{"arch": "vit", "model": "image classifier", "dataset": "microscope photos of single blood and bone marrow cells", "train_examples": 194171, "image_size": 48, "crop_scale_min": 0.7, "horizontal_flip": true, "translate": 0.06, "cutout": 0.25, "targets": ["cell type", "smear"], "num_classes": [17, 2], "norm": "layernorm", "norm_position": "pre", "activation": "quick_gelu", "head_dim": 64, "fused_qkv": true, "bias": "none", "qk_norm": false, "parallel_block": false, "moe": "top_k", "num_experts": 16, "moe_every": 1, "expert_mlp_ratio": 0.5, "experts_per_token": 1, "shared_expert": false, "patch_size": [6, 6], "layers": 16, "width": 256, "positions": "learned", "pooling": "attention", "label_smoothing": 0.1, "loss": "cross_entropy", "residual_init": "scaled_by_depth", "optimizer": "adamw", "lr": 0.00081, "beta1": 0.9, "beta2": 0.999, "eps": 1e-10, "grad_clip": 3.0, "steps": 9200, "batch_size": 128, "epochs": 6.1, "lr_schedule": "cosine", "final_lr_fraction": 0, "warmup_steps": 460, "weight_decay": 0.3}
Rows from block 8 of a small image classifier, named by matrix and row number. Rows with one number within an expert belong to one neuron, the router's apart. Each number is 500 + 50 x the weight over its row's rms, rounded and kept within 0 to 999. All counts start at 0. Numbers have three digits each.
After each expert's rows are labels from the 100 images, of 14976, where the router gives the expert most weight on average: "patch colour" is the nearest of a few named colours to the mean colour under the peak; "responds to" is what is common among them. Only what is clearly more common there than usual is listed. The data: microscope photos of single blood and bone marrow cells.
# router: router (model.blocks.8.mlp.router.weight, 16x256), inputs 0-85
# up: expert up (model.blocks.8.mlp.up, 16x128x256), inputs 0-85
# down: expert down (model.blocks.8.mlp.down, 16x256x128, transposed), outputs 0-85

# expert 4
router.4:532566564553446507537485519458477560529459428470522503519526506487511435480465494571450553461469416506409487466456492466485460496526423595474616521500458526494580491544566519518424612541417495419400525468456499474513379331577529447507497470475472458475533447
up.0:578605488532499499482466441476567454506508489536444519460468454472379452496478526469543396484524528483588485507487489517527474527460528515417392452518452523445492526472464468514471506551494473520536461507504545569469656497437557537470510553469514547508409536
down.0:426514407494492510529505522539411546525455380509457514522580546503447537430505480613477508587489530497487458516491447500522480495558612521480463510502477551438527472540566502523519437447478494473487456550478557485524464593459501516546527459516572419481499494
up.1:448576541507463534434531544524513475541500473533597552485485579523551522523444579492508498452496505553495543431459491515377462526496426437502518451436496420507519484457463499512514480565542466479465531426525569463588524595574507489473588475424513557514554572
down.1:471411545428412399506594523478477409399480518429492471486502492659450548489531443438610598475495515585412544552479510523558538471555492434541518452439495404502436461478482423461520512497536474493527524440464444548516492447568523488442475507426407452506558449
up.2:496494457582466436443515474563553497517518555435523435563444490529533502519528531560529507425556502539482559553507468467544440560443528537498509513538575562460508485536514476405500550591455519528521373477464511507440544434499507418565502554464474562525530472
down.2:571534499535575543528511484463538476515518530475502579439532478448441482469513520600514504442565467470489544429452510552523405501439427532462580610578517482518472569475448497472506538638471461561503512488551471571496561517444513531519473529549425495344516561
up.3:483508496444445562451536553541499485461486488567585515541509514505543521610447530455505544505521535526435673515511580425481521494524441399433528362461500497566470440440498549489543480435516506472509527457505581481494553510520559503464510439449523555500540562
down.3:472417461449384521441535475496510404404453517489517530490430429570495517492538467426608586507515412578487482510535510520570505447449566523446534448436509422433451431533478491503570513572483461606467463488478526481409558578597532487571508523472460440507509510
up.4:504455534518415514544466423525496420539558481390525504554600483361489520526524492523443553499524508544420541505515483467553406443482597575565469493514538521487548500502523517492463525442485524515483460513496482561341495466545484534486480498526520520479563566
down.4:484407509506546595544474420518471580538406461450514621438510546478540543584489512459536509531479487497577573429532446477469416530435553496529544492572479517518520493544530517400524536498514442513425525516461434594529438517536451486474473463508490628465468534
up.5:575508494521428422468444548558511503563500507475524487479494530493424481488588531570504396438543438439472498571460368448459408529563463570493473578452427527521558598583545485446485507501499400454541476515488536510547518502445489451544519544523458572508436480
down.5:563589495495564487420539514535568516523463508548533410489485492404511537386478512426596447469537456526555442543473474402549501518491521479495580580415462466527550555509415517445502563455462487476500481476518544602548490445410396495440534563547472572537500433
up.6:520512545495459360506525412459541454569484558435514525630461470510585503483544545540538524493554458529505484460437500470458534484488515588462575550531510469508570527567531487500441530581472497549473501474509552523421449392531556502537555483478516479452506532
down.6:524467558507514548507498459424566522484498612482519517485544529440537536478505563361500457533568467459565498474561520500555452539435506511506592490548455526551520519485474433495447560562461569514404523530558399556476509462563482530446523433547555475477466414
up.7:477540530419469448551499432480496464584489548466563580598493469510524563417530524573542483514486458501520455496458488518416556547496515579469562553568481489499551522604623425482409440549392479478422473499475498471539454454513536509545589494450512459519530461
down.7:462468521507533519475499480455501536556491554559492480483501565487558584500533567458587492475520456414577503447494510483541432575543428514476502501602420485616500532565414477512479577491419457472373503490508424570481524511513474532437481427451503530472507406
patch colour: pink
responds to: smear: peripheral blood; cell type: eosinophil

# expert 2
router.2:473466501550393434502500487418517493511523415481494530484568623527412482583489512433557463491519464527531514491558539462473450438593494502562423475552445580451488478403484568585556554437583509427545569563488536416518564493418446504379493434508439545590527510
up.0:532452484546405648600409502481414400520434460496434485539559440486468500565530409401519518482505417493560549507619506498461406475558571480496459457554554476471565454579500515439419505473483514492467475583401502487503493458465474554466396526566468482493525510
down.0:464415466475476404540451494534532473567429473490537514653469483428484450499490493499485458508443486475534554435576461530461576542475409452554501491520544519412532551453506499510529415444484610482544578488480460570475417566540488546439524468472551433511602539
up.1:542507491472454574619405512502492423491515466428447508501530438524494514550571492505562457494517477603467446417576497462413456417566548489429446498486553451509507538550506445503523491455409523499487505547396453546535512461510499545461486607516521471584548504
down.1:579512534546521452499391502507493592457489431567587557530425367471439475572469490471474470509499488519529567478512469510424527481479487454544469531500500511556539440530476478508409436500444529502536605534510463568470467521510518537509515492481432540461544511
up.2:534490414521529526421509467524444493533533453494581424566518509465514486457462443549428472549404496539431502578532502516533526518413446472473622464507468465434645523544516442448488452520432507512471495460418478436477447476531446459491518518510566437395506584
down.2:533489461531560445513533555503567483478500450427504522477602492513508460421487439518450558527497487520530474500428538554451386549564427543405553542560507510463509598482426535595527479494525584489483372552495502460451478490436542477542533479518524557435604517
up.3:475465477558449474540523458537504510511464597436515461593545544445513478602533493471578481469379511516526537607493413407535483508474505524501593538436415442474540431475547521488472587524619442521453486532530473552525481543566555538482471488546377530518494441
down.3:436581460516520602486489530498443546552522446424503400457515573434575509485574468440465503564551554448500426532528433498471490500451573444488502419498410534414519517473526416515561451512517466574474489484441478414596478553497480526445531603465538504679560400
up.4:601510440479571547447450556511484535538560457585579569476489374446492507483493462555374503474489565509486444506576451523455480611527525546423463453487540451485542446592495499484497388526438493424423458475528419540472464464446465479513476547512559478503487558
down.4:516529450632512498529438487508551500496499468481436592459585521541457507443483445425405477508543557496481474451556490525455482480440489470484471494534444530510510550470463477531537436510500571479467504486494545437423472481388438479501545415500550489451540473
up.5:546565509431478550467508443502494524616610448417555477472546461474573540545521436545447518504467505525538515529503444466473527559460452580549424450570402503487468523587577422442526541451506386528547548480462566506539451532540512497529477516503567572470462512
down.5:509590403579627622528513471403602546487464453467479558473505497461466484516467422486465495499489445530559478431510488565466576553543494435483547405424411501539472535492482448501542475522441572495553584416529486468524528503474438576556533525527483504573461475
up.6:533468476577378566555516501519434460570440547591432543531449619535501491497592486459444583468567430481447560468540468539512387505508435480473526495462469590582613578528459475543524484471491512457476492513452478461533474494513499579548444396449464545516459461
down.6:453548554408424576403461528583377473530457545480611528465460478551469525547557520564499511483516546535435576448488517466483522486530549515490466457459474543560469462517638522512546570507451489445480502478476513501551431486450535515497518493537544442611560545
up.7:473455498496487431467505521487505551509573557565645480618537539515566471518525455542517473521434533552440532573478435449447480603548464494472537582507463493548593526490465465471461555597568453498499493533518459515459496458539477578524504450454412542524473607
down.7:511586523493495613430520416454612556519498463511408458466505567510478495510560501510485492502517578489468478511523510389524552466518499448516565374520444494538377467499606506381463494518527419462532484422485486430600536489478473515426393538486537476555474423
patch colour: grey
responds to: cell type: blast

# expert 11
router.11:508499491563552533531563520521518494487520469546462459535452509494496467537558465367480508607481546520598491396553445511482529500511533387518456479578522437505507499345464504481502489490514431534541592527590474503471588541488533552517509482504574484542438523
up.0:501460527540484495480468599548454590558522456511484479486608596452583509502446506551433478447493571452409516563464475511523454505521533542494519500480446539385479537515552527527510530476508495415501478472454529434488408453468451480553525486464496578488555509
down.0:467475452453540478502507566488464493486555460492464530381593483545454435508555562578517518387479568514549462536501497609525505498561501508505418446394468459441503572535507532451477519542455382519565511493577550563513511453567459473536541596512453550519405479
up.1:522483481511459492469499583530480523511531494433510487503553502494546508472448473497456522588555508505436449497448444494421468525488493486504584532440526495456562496619496419458590497460463430468452488497416522420522406438533445467488425497464525561490542534
down.1:620547488509518500434530527472510564493473504502460443419498481506419485472525491518448502514439557544488449528471449534492506504479542525508462600430476573455496544528454478494420518542512536474562517559516506449607512506545518544454514500468571575469483464
up.2:580454547572568466495476573627514494508442538487453514516519594507495623538520546514415508577545585487451413518438457532436464568564496400520518513541536563479443557545432462477481522463486542492504443599497503412505461427541538491623534535429503533521489514
down.2:507552486477530542509532463402500475542561474481530446558467507492539437430599529504530543382479628532434516538542498500604505470561531515462548483483476468514481407557482508529537444559448431515492460421514478434556484480442475504598513570347451471511440426
up.3:512501515557455446490561523617453455436536486527504557585541573530464495558487470610503480456514500524519415483550397472473488559573463572470528544532589514475499514489511523458343532501469414431418446492457481470488436495474481483548528409500507484546573513
down.3:641469455499531445485453539524425495496461492500493603503561415481414446540547486519516454530461455510568533494466444550476552553447496497500511547393548465542471386518472552537479578548530534490515476457503484460536461427584414454496425501586537465416473461
up.4:523555390450516538493446479518483569510527476477469368571547479517579554598512513426441456465431581538509588438613450489475586430473449446523583411512486483512552481537449430459497317409597593455569552458468544511516523589467440555558410492583454480465495503
down.4:481435485549461504430566476529506478507509494510514426570478454482548458562500441441558485525445518557394557447509504475478434571511487486460525443469603469536558613412448473459475524434566519471544464435469419532461551527428451512506459471494525532525477578
up.5:492572513628485496533494553598464554595537486520478459568583545413626469485515450572542480436500523544383491515407493457400428508485494574535485527520474577418562557567499451440479598495517427439469472459453477482469382486541535520574489496431561556510556508
down.5:528487457500455506512475500460511484491458475505498548497588515426458477496551487440534524484440487502504450435563407472590484492433544487512527560508424510477526569577481484573543466465512534496459494541542521469449523556588534556503517525377469558521491484
up.6:549498581499511408401536496494558469524483492517551509499497585460432491459415581514478496493557436444474412478527515478559547395576472421501604541462502502495438461461537525587462522568552521510445517480512508462546519464571499375463536499427417562472473410
down.6:470534590528526462522508542455439531536498409513538569560581473519483434525510557486501535515551542409451571488427553583514512435464546485454522485453467488572557407547555498520465500388382454468512546494399489500507521466486454404483665594535507418485440529
up.7:488473496498520547619490490414515461524491453511449570550490582520498520421458499585479548488429526604506551530410437497450560420440506554500566529456586513540504465490562510418459532476452489465456536555470426489522425471528495531526639439506505481503506513
down.7:479519557400486442446551477488424374552484446668544641563500495510604524489493509462456467544491467546542514539492566444500545399535448566543415552577541436563550434465534543451543497432504501466498505500496537425454554464506461463449496479572467427463482586
patch colour: white
responds to: cell type: segmented neutrophil; cell type: artefact

# expert 10
router.10:402452579521562521500522477491478446537509499503455508545457480506485461534472481362524491596400396485597575456502546544468557509461564415547358448566481536524439594449486436586598483515481457563512539543499486553474549539478518539442605475536507487585471520
up.0:566477530543435474508482514487465430538505540455538518523511531528491471470541449476525581507422485527487571526490490560386531611428403487399562536428546490547539529467561479462425507450436453462556427426519466380558493458494448426516565570415478526539489524
down.0:509426499405439524414475358517512466483478394506358443533467479525542477450533458472493560559450533488468586411555562449528511455531492479587425481447526458503475422532604464509548474511466464483504529567427560488463498506512516481561518499523571461454493631
up.1:525612526426549506469472539423564482467492425540547445556441516495506562440448444494435462534445516568532494573556504473531607472618452511486552509551434493537470461399575527476499452400524574419516576465516506467518533456453524490512509583456514457503558527
down.1:563470522539492454478558480546514404499541415490508421549574471476454398555463556533568567490457539566464485507472513513598563409479548463511491571475541429519507473460417599468387542471523536529494546496431483477420463545443491561483444499506448557424504626
up.2:474550443495476513517446589538471582577527460409491504523525569577592591528567485552428443488510561491513492484476428496459453552523470499515528492461520519434520466591489490463501517545543480476416508439432533509495414492594565473489437461492497503395487465
down.2:450563419544479522522519476443489482550492624545494491421477478523477571417473568535623546492545441453506467455492500496591576515551487440474478401531436546534447485556447417551535469614547556573477538465429545638544561451514482498534429558455604470530524456
up.3:435499517498542499377531544563517596527493518533502555528393602586516515459581525466541520512507514466455474479509505470502492556426489459512458555465480562502495459438491457481565484555480492466499505499503445510483466535501538516490534404484533535471466474
down.3:537535480516505563462373605495519495565486531470473550421461485487460484581495421498497530564564537484498504494461524608562476552466576457547402566474457526524495510475453470463523563625530449529499474529622509466451423424583544399542467628472617541525531491
up.4:520469528419527510460477519490457510478434481527505413570503490535546506472496475491478518473442463581451565547571479441488515455610430425471621485537533422484568489518571541513455416508468397498512613494479563454540471498499480555442398542515426531465613498
down.4:559471452566389492437582447496454484538517497527616576532518554514488501578430474642531535582508526564452520560496563481529447463449406514470537478506524457526531530427417505448470461516512612461536512505502426445446581507544504529481518502483425546424550527
up.5:570534400567539502512480515609415567531525497548490506527588529526463522472521499517538458526487585584446535452486554522488469482381412529497486543560481579418592463458459498489457490561564531480502439475436445465452470532422475482564614428580538483545491487
down.5:507503464424540542497481511538527470482502425489529555399477473518431430570484481435507559494541371539486562524489422564487493555535453499422407502499469502478477519506481488481492569439464398423460511335541530369585442387526511458543597459414564540523589436
up.6:501512481603546526478483538458476514568596483551521562467466455432486426494532449561536474468448502447474499457444478540459516589440461493497536548425491480499491576496524393409377571502420363439537558377462497428456513478568544523558469484391462532532421456
down.6:466464544494445518393522376444526441487528470509478489486396413428446493590437465427530560534516497456565566527518515478494538484455572454510384529468496469479527415469497545419543565496493419536453392511425519548396483404489579482524487657525578474503488440
up.7:478538458564475427486552583567501471468498578419476554446559458590437518501525581520550530483491454564487512539470485544512458527605437577480494502444526457471505476588401512452574515524521530487468487547448577488479476460575501535592521460647451533486473566
down.7:477507396528512606588485394447476412502502517525432543452458484503545540422417442530452516497535426473566396442512422528485514529413454550413574486535431487602457561581521470558493470517485503557482545485526491400502469516500484472459415430529472578514507484
patch colour: grey
responds to: cell type: segmented neutrophil

# expert 3
router.3:453507516479553535487483404473504418592593474523560518461456429512512301547491430576520457545527528510461622427502532518530526514386524527494419458417526505535517465518553412584554513493517472555520554539443482498487503530459419615503512471521469489485496524
up.0:392553497496517519468536536487535520561462566550523473559538512520434507416472441600482524553490433473457482472563469399501550450567474425554534545507581533485545438386539572523491456567438496498387462536534381491519455448457573498463527434552494435461389493
down.0:453504476473448479479514495470570560482533483547489478579354566441379491581510560468539524495524491369534440351518415502607435520511553458463512442435494544521456482454493518519514391549440539509531454534510607493460538498521499455381530517512475580487536439
up.1:534504600468429498450502436406569504448533439481516466455580510437464443569381437559459449479477496413507442477497489458470519408433437516530470501437483469494550418467560468532481485554493444568491574495478483494579407389546533477440470587561535471464459623
down.1:549559544516515460475418512528547497629469571510470478432509516509606431484571418561466540403505503479461511491460488485467598484459443504529424501476452504534526486541583409486518542406543473472548587536433482470547421484534494546520509409496599491537464575
up.2:571556543547513490486435569522501500431509534389536500493524509487479559456433570529443467452546549497521479492530425531513409493550477521504417452427499472475490478480479507508450486536495467483413487492535554541502443507523537432528431428491497415538580480
down.2:510531582500461401454523624534476495520476501461548539481528564551471533482481440583544524510472556515527557536575527552488452539538454482511472584481471521436502514465438490524545409573524536582514426468510473564414440594548512455451526461518486539499457426
up.3:503419384464410557490501502484492387405499509461536468615407455487491510514451463576530534500519510457501434457579448482475506476603579427453489509463540428500487508465538544428577532462469396493487475501526645502486414370477495448513523616497565519509570487
down.3:480527545537519475460546458423528553540496501507442507494442486428571417403526510487449559475573571459542435609406484454426508566471565502491474448500453574407422444518476459565566542457490525486491554468516446432570394580456496483440541499424488482473435445
up.4:501427567448480493522484496559466451552494475494615409497534466430522428596552466570536485510465540519430614552539497459443460546486475523502441493421503564514626549515519454542493551455593450396568458553474491531490511500481445505451507471515539675538494502
down.4:544511470466555571513437451428462585563538502471501427478477457477441456490488407519432483504434488557428447506415487512480527520511493442473537410566473460459456570463503492433456513515526412429562554513450551439589548499418607569537521520515497552497496482
up.5:529456438548537530501518455551528455537492535391585452547517481501511470571540498495554530628518547635415573538513558490445448524456546516516501418541585462491571544527437455446620567558532503493576478472524470595430560489386475528555455489499543499425484473
down.5:558522527500560531561497532438521638526471471482612526449599531582472461598429434562425474525558546564413482575410507532400461568572451550471546436485515495484442542438480590483495515486440415456583554431476544519518611420476477494523510445512533515524617525
up.6:462493494514459450476527545484431467461446508540460514557493551479542526399428453424494524428482416431527476424478532437510475435508588550454535517528497552411483504542574534510484536496442386546493431555455519512465514516469472466494567498419539484560551352
down.6:426455451559437564555411491558502533418427491407422360553448446483529572400541532469479530471506545494472523564522458508549528449562609501611604486492507533447516464598464541520582483494605554447519486573528521494491466442494541550505537530534481461498523403
up.7:517436464520478430467472510462514530485513492467574429552508473556453562477592462497466403552510551487520548602496483487474444555610506561412547503502449462508537606440380517469516533596506500447475437501492433531457514571377492562497415522486489558522504496
down.7:446562521431493502503458536500578587451469450441526503507449502474413498568428586495539420543506467528478545465420584471432492509464440493545394475508578415491435504494527498475504589476570499508482521513462482503504592430442432495504557470625506497530473516
patch colour: grey
responds to: cell type: lymphocyte; cell type: artefact

# expert 14
router.14:531510521489392534492551468510439434450428500604603518519521501535532548571502563569569449512502521461485510480598543487453461453517508474497558500508474482497557360554537506515527381473462482470366486493482465493500476518504462596505436534458450494494530483
up.0:519521406504469628590486474540578491531518582466410436506552500497510479539569504520473396468570494533436425567517431485501498535497499559560476370551416433453555558475476551448484521491572468465495503546549575572435469428439506453498462551552509593495539494
down.0:533415455454480495498489493475434456430549490535525501490466450590453543510420440462450523522546467603503552483478499538430505570537478475602550646554502408527521490537499456522492524422453520436540514493519504540522410518443447478459527465509493550451547596
up.1:494497549586453433464565409525472421529521512493535561517437514448536450493477533512511520476505427496467479544502464441520446492456497525415573656496503458537469494537482421564492524514548485600497467534510457452479425448567527477540424455415489518471459537
down.1:487561460489469507523482468461515518521476494471503436621535538475542465439528592528526490441420523442510485508496493501505444429501534554423522505516439551444582560451488506460410436547423476458505579422443593513426494538548525521547538534430500484577507529
up.2:544447473503494427487425518576440547516494479497504476501508424562544507508468534549478538563554493579464491435458552503371484485601492472481458495518451448469480530501548531432544471462435439485546542421483575476585537441390532430548632551553467508548556497
down.2:421459570397464437522422492509534480510411530473530420549481470454574566467576542470431547509583591543496455503439563419505558436519594560601525492549482467480484470509568557511575522445448552525470457534497578478528474569489505494475518576461604454480601424
up.3:477511366544515572514434450478462550492486525511458477495422521443481447489535457434502435474402498546551523577535461463584538551429517487504515526477457415508550494588434443447493446500572625472539445373500468493405477462509496591582408565461479588498548449
down.3:535624455532557590514443576432506558505427489426524444483480544450506485402525499464456537502453455456434487594489414518516466513510542461408559406511501536503494534492539461482372475533482524485507486418533462450550474453411541491490469577436485513513508492
up.4:518425424466501506535463491570457496461476541425505302492549425495561544513552545518519494492594452585443460486450496467445484461518548485497553482515478417467547502541479516439554442464516451511554448490491561578467524494432484524526387649540510473509555552
down.4:446452537441465479428446532604477508503445522528560517576427517495421509433582532516503481530499512532496491494512507466497515477519539482572507591521566410533514445461547560475495468495452478448441456428479530563531423483465506467532492591528539418531519448
up.5:467508500519555620505426573404525505436464479461519543452441488622401499542569444503485558565453506522581556516495454617478509549525505559532459400487525572494465517476495501411408515507500518415448537513517474461533431508496483464462577483573446465511476571
down.5:507408466466523458538545508501526493487472522538490582401475469520498525648487451494521515507593534584557511511586504507592538538538482542566580512508578452619425438515513490592506542463569559499491517570584448516490391444563464509518433498524465531418455487
up.6:489547424539481664580484500458490553502510419481488505464477503443483463493564506476453471455510488460496469517513451472494496519436509490446515460437543413487529475562459483446455563560581574458500480550533422493413518447506592530580362452509512553560531487
down.6:518520441593547560511408604505449564478482518425506485467508473427506452500487485485504537547490395437555451541431465521467473544523498392488596533499515528528517485450527459463439475506442483467503443457593471555452550427428496512526482521518475516450426487
up.7:470505524555497510473439571535487525538552444525408498516533509359519518488460495477419443505493487469490522503448496503491450473531508541436450389548459548483542541448573544445513537462529585428572477496480508385509580467368462389499603550508537535480562437
down.7:468438583520511374506501527481484442461550471537504554389532504519522514622429508480505468510547457577518555385463601535462522473396537595564369434533541424554469520484528553547558514442524496581532528502460517419399514480501452520567491527543496441516623562
patch colour: pink
responds to: cell type: erythroblast; smear: peripheral blood

# expert 13
router.13:546468543422584416487555477459434507476409487516493458434490463424538417516471517436516470576532469490545393487444499527451448493549505405405514545497436460537545475518513497529454424539531424533558515515550532482476527521439432479468492574516446479459526479
up.0:525428513465518430450465520518458520426441482498485514513520512542436480387494513531519475544552516489512460505508456591496527594491606449466611472494486479556500475487491457508582462501504527543494495544562469567526426505466407529580418431501467467556398453
down.0:538555429466546497452493523554466482540519456579480624448496478534504530587413508419486493455587518472503510403546461636590486540541490406421497487504503476450481588446464470572540469592473562500430516494609488446497557450553536521572550467558591515570519494
up.1:506536397589560598454555468550447530512527496567514513470539475522531377510549469462551431579431506554441484502490507482441483603443489502533485483538482527540612545554547394493412568438521438496475537426516455518421486490544495494455530472468458526596469422
down.1:494517541476548631521486429443557490424391519451468581473484501493522493482494448477537508539465600601492542539447476550511464542545458508500552404544489484548486482477542492465574437486444472542497527530614466442567501559420579465475570395465541535386486527
up.2:502537489510526489511503498542511563495557573507532422536580514473509457535578455480579431462503553458424433580550525505518428550392459571531571488508451569529552494542509502428504490534542489593532502457441521489522495464524384548470414502500506581407509621
down.2:450476540467492530416554490434500561482565517467578524478517499546547444455477527535422447494486521537462574512397572509464441513425537585505485485493479518551473442535550500556451504479427514575630596458468545584419548504518568560404509339517449519422439497
up.3:510426462519514534487519488504473478387422494496484515407412524469424488498454469507477523544565479465544573521476473583561564629467510462423576523345520493509456437525391510507470509531528485505548466508564462591462423494525518522502527496541558576524474493
down.3:507470497487551478451405566560567479512485420553484558500484502577441578524488561520489499510603572519451566425530541502538465544495463484478422602516650552507475490420525564473456480535453538394481505485533501515507517502510528495473501496472510502504503447
up.4:550494476470438478522492434517450472501409504522409483489470366483494485524477497569509421517487468549468419509511484529459491569590557480398520521481502407613562531617477450492482554481483536522518479472533532499495533384545570473510515587472509524514562471
down.4:519457507537513512416474521526459452502493510472435509409550452434537478411488518589416493506535468413527333408507518564547445590561516601466465623496464537528517567533572511484492553513391498494476446570535444509464556465387480394511550511500478513530437406
up.5:490468520478489499622513564514553528515471471455461434542576519532614495468490469404440445512476491457539570525587436515527524442477479532559486472555487532508527417483479489629506439483526527454463648606473472539511459521494530486490446477585533450394546494
down.5:481406425418520453567510409415488395442539529528510500552388543528465540495599455417544548517420414464620522453558483504522589493492478427495584522556468435602492405524400477505506469406518531502526485488545469541451487514549463474505439514440484505424492493
up.6:463436463455571536443555504550509599493540561474533558487464599533504515449541538590497514567581507482507511511462468558523519508584600512514680436538499528445505494496510528414496472556523545540448460531533441545540504529439398495578481379592444505494434450
down.6:449413460469495555529512419505472441524484509634520565567430511579585508438450592462495532530526477458549583473538553480495526466572465477496539491513584421567436498555454523467566436448479505530447473530528486541523548557441539562617422442513549488502491437
up.7:530576470475508466546486404457455517578536496484472426471415354530460511557494467555473517529484546614450490468573436484505573563487542390451507519477513414539515561540464484487500581484451484415492445572518481485507507482424599555579406529498502500434479456
down.7:467443483523469482505609407569479490464494487385467511478563458580453491420511523523470588501624392492465399490542502499610496559480503499535514633405461517481499515459544531520493544576527510493487528592588473532439465529519553550577502507524433523498438486
patch colour: blue
responds to: cell type: segmented neutrophil; cell type: artefact

# expert 6
router.6:484528546511530476563504509611474507483537491517456508500481482522493475540524477512464480431407536414489587514560463499482478569494368437581474575395524540455439520480511486568523452478594501536514547465463506658568521550505442533473506445510471508543497530
up.0:523515487561410501566507480441452383537502571520545458512460439451507556462545505441518461460472391464536428448557554435586473434482606459531500498499423396548616468530498523524483458534477462503515392444592554581474552542526568512483522575440511466440529450
down.0:552513465475489537413441513554464423509512503547573566489495563553496474615478490567533561397492592487466557507603547505473510489544472503526520496506540496438521500551483554452544460421459565555466582408464524520501470470592437537495573496603534513577542557
up.1:549454476536552506585362490510544495509516513549522508481528561533502528575461522511498495468490517559521438490459490466461473502538495525627516448599447552410473490516451390459512458506510549515469529467599536518571486606439488487492479486520477415458593457
down.1:498483501601516504527556481464476465510574560464398449433551533472436516552471483524498431580555483428471496482476485529462417523491527502504522548515561539429478487507527437482561554542488462553507489539579492578473517490493400510555406530464552464500454587
up.2:534537518535486599562553452478514590436532560468492450424529500474479542402557492544483466461502445480534435461571396496532485543508547603473552424546482459578500518602460425440483445537581498521542479508539488486475600425487453454618419517474462450468524471
down.2:477501505584506605532550552434444498537484491506439482495544472491438479414462525442495489528552512395524492490545544616564509576580531468463458589426477595470478463452506553504566521528493483506454469594563433483529368489416418432538544518548545486547476519
up.3:558497551545559429480467582590512566555453483572554549471512522497496461533502469498509486519475526455519545537464472449369396621515368506571459516458575575506386578471489454469483547523514474499523506435512527523510535543507446513436551495480467591576502522
down.3:500463564525548467547534456526599549533508527407494438451476506462522441529555477536483461463514555575498624552468501412480501517528377560563542529563556440507461525446456483434491444553538459550613502495504443510485510570440574549467480407485453592446528518
up.4:516459566503585418543491506581528515525497488459497472470528494563528477526525449566469521507424556482486659628544463437474463510471361423554452513476524553581517558478496498516492546459591504460564513540503525516518471573536543495509527418545404608502476543
down.4:496461574560443509538520443506613522603509458468539487451489544513549465484499566492500434463520543554528577553536477364466512530492448507510492540505526382495530520452481568516439525465567491509603538503560448507548524592542557557439450487421464570397559432
up.5:500559492512520455433523542580505562472469504509555538546502592558506410465517451539566453477519479469411623681474497470437443564472359514537544558475496536552525541520481476464492573506572466509482479493444474523482463513497552458546511346503401562489451568
down.5:531449493517501465540536386552627522512489552509495460471444539460522466519498516464475472470384533600510565476567529387528600501550446490489538443516485371540459483412495555509387444467546539480638585465545453457476540549492620592510438439481488507423562464
up.6:482488449561415525561558441384443403526590559539506516517502500471479481425547526534550487473462391462541416497550468543598519510558598496454506532502416429496583493538445503517471458551541491568495426453609521508462506459539498527549429571410456495505543417
down.6:516559476477411530429545466542439451497487526527485516517456532502431552571435546565531530427385558510412522482544526528538525370517558501515532477415522458487475434540516545510522545546531550498400486453494488538499541520551492527570518506539559434513503470
up.7:421468482530545469517580494492461549511507557469469592491449597578418511403555448500509531528569446493481622585509492573541547562516530577532621532480575521540496524533426536528461467462515624450488530525442377422461471493487482493533460372539467515416420454
down.7:481472502413442481504473445470480525492417450557500512529468476500511489573497480451499554441514499592554487424584451415569573490547480467517511480542531490535578455442508540567416433518616564451444523485520449438498477503500592503519414510478520387510577454
patch colour: blue
responds to: smear: peripheral blood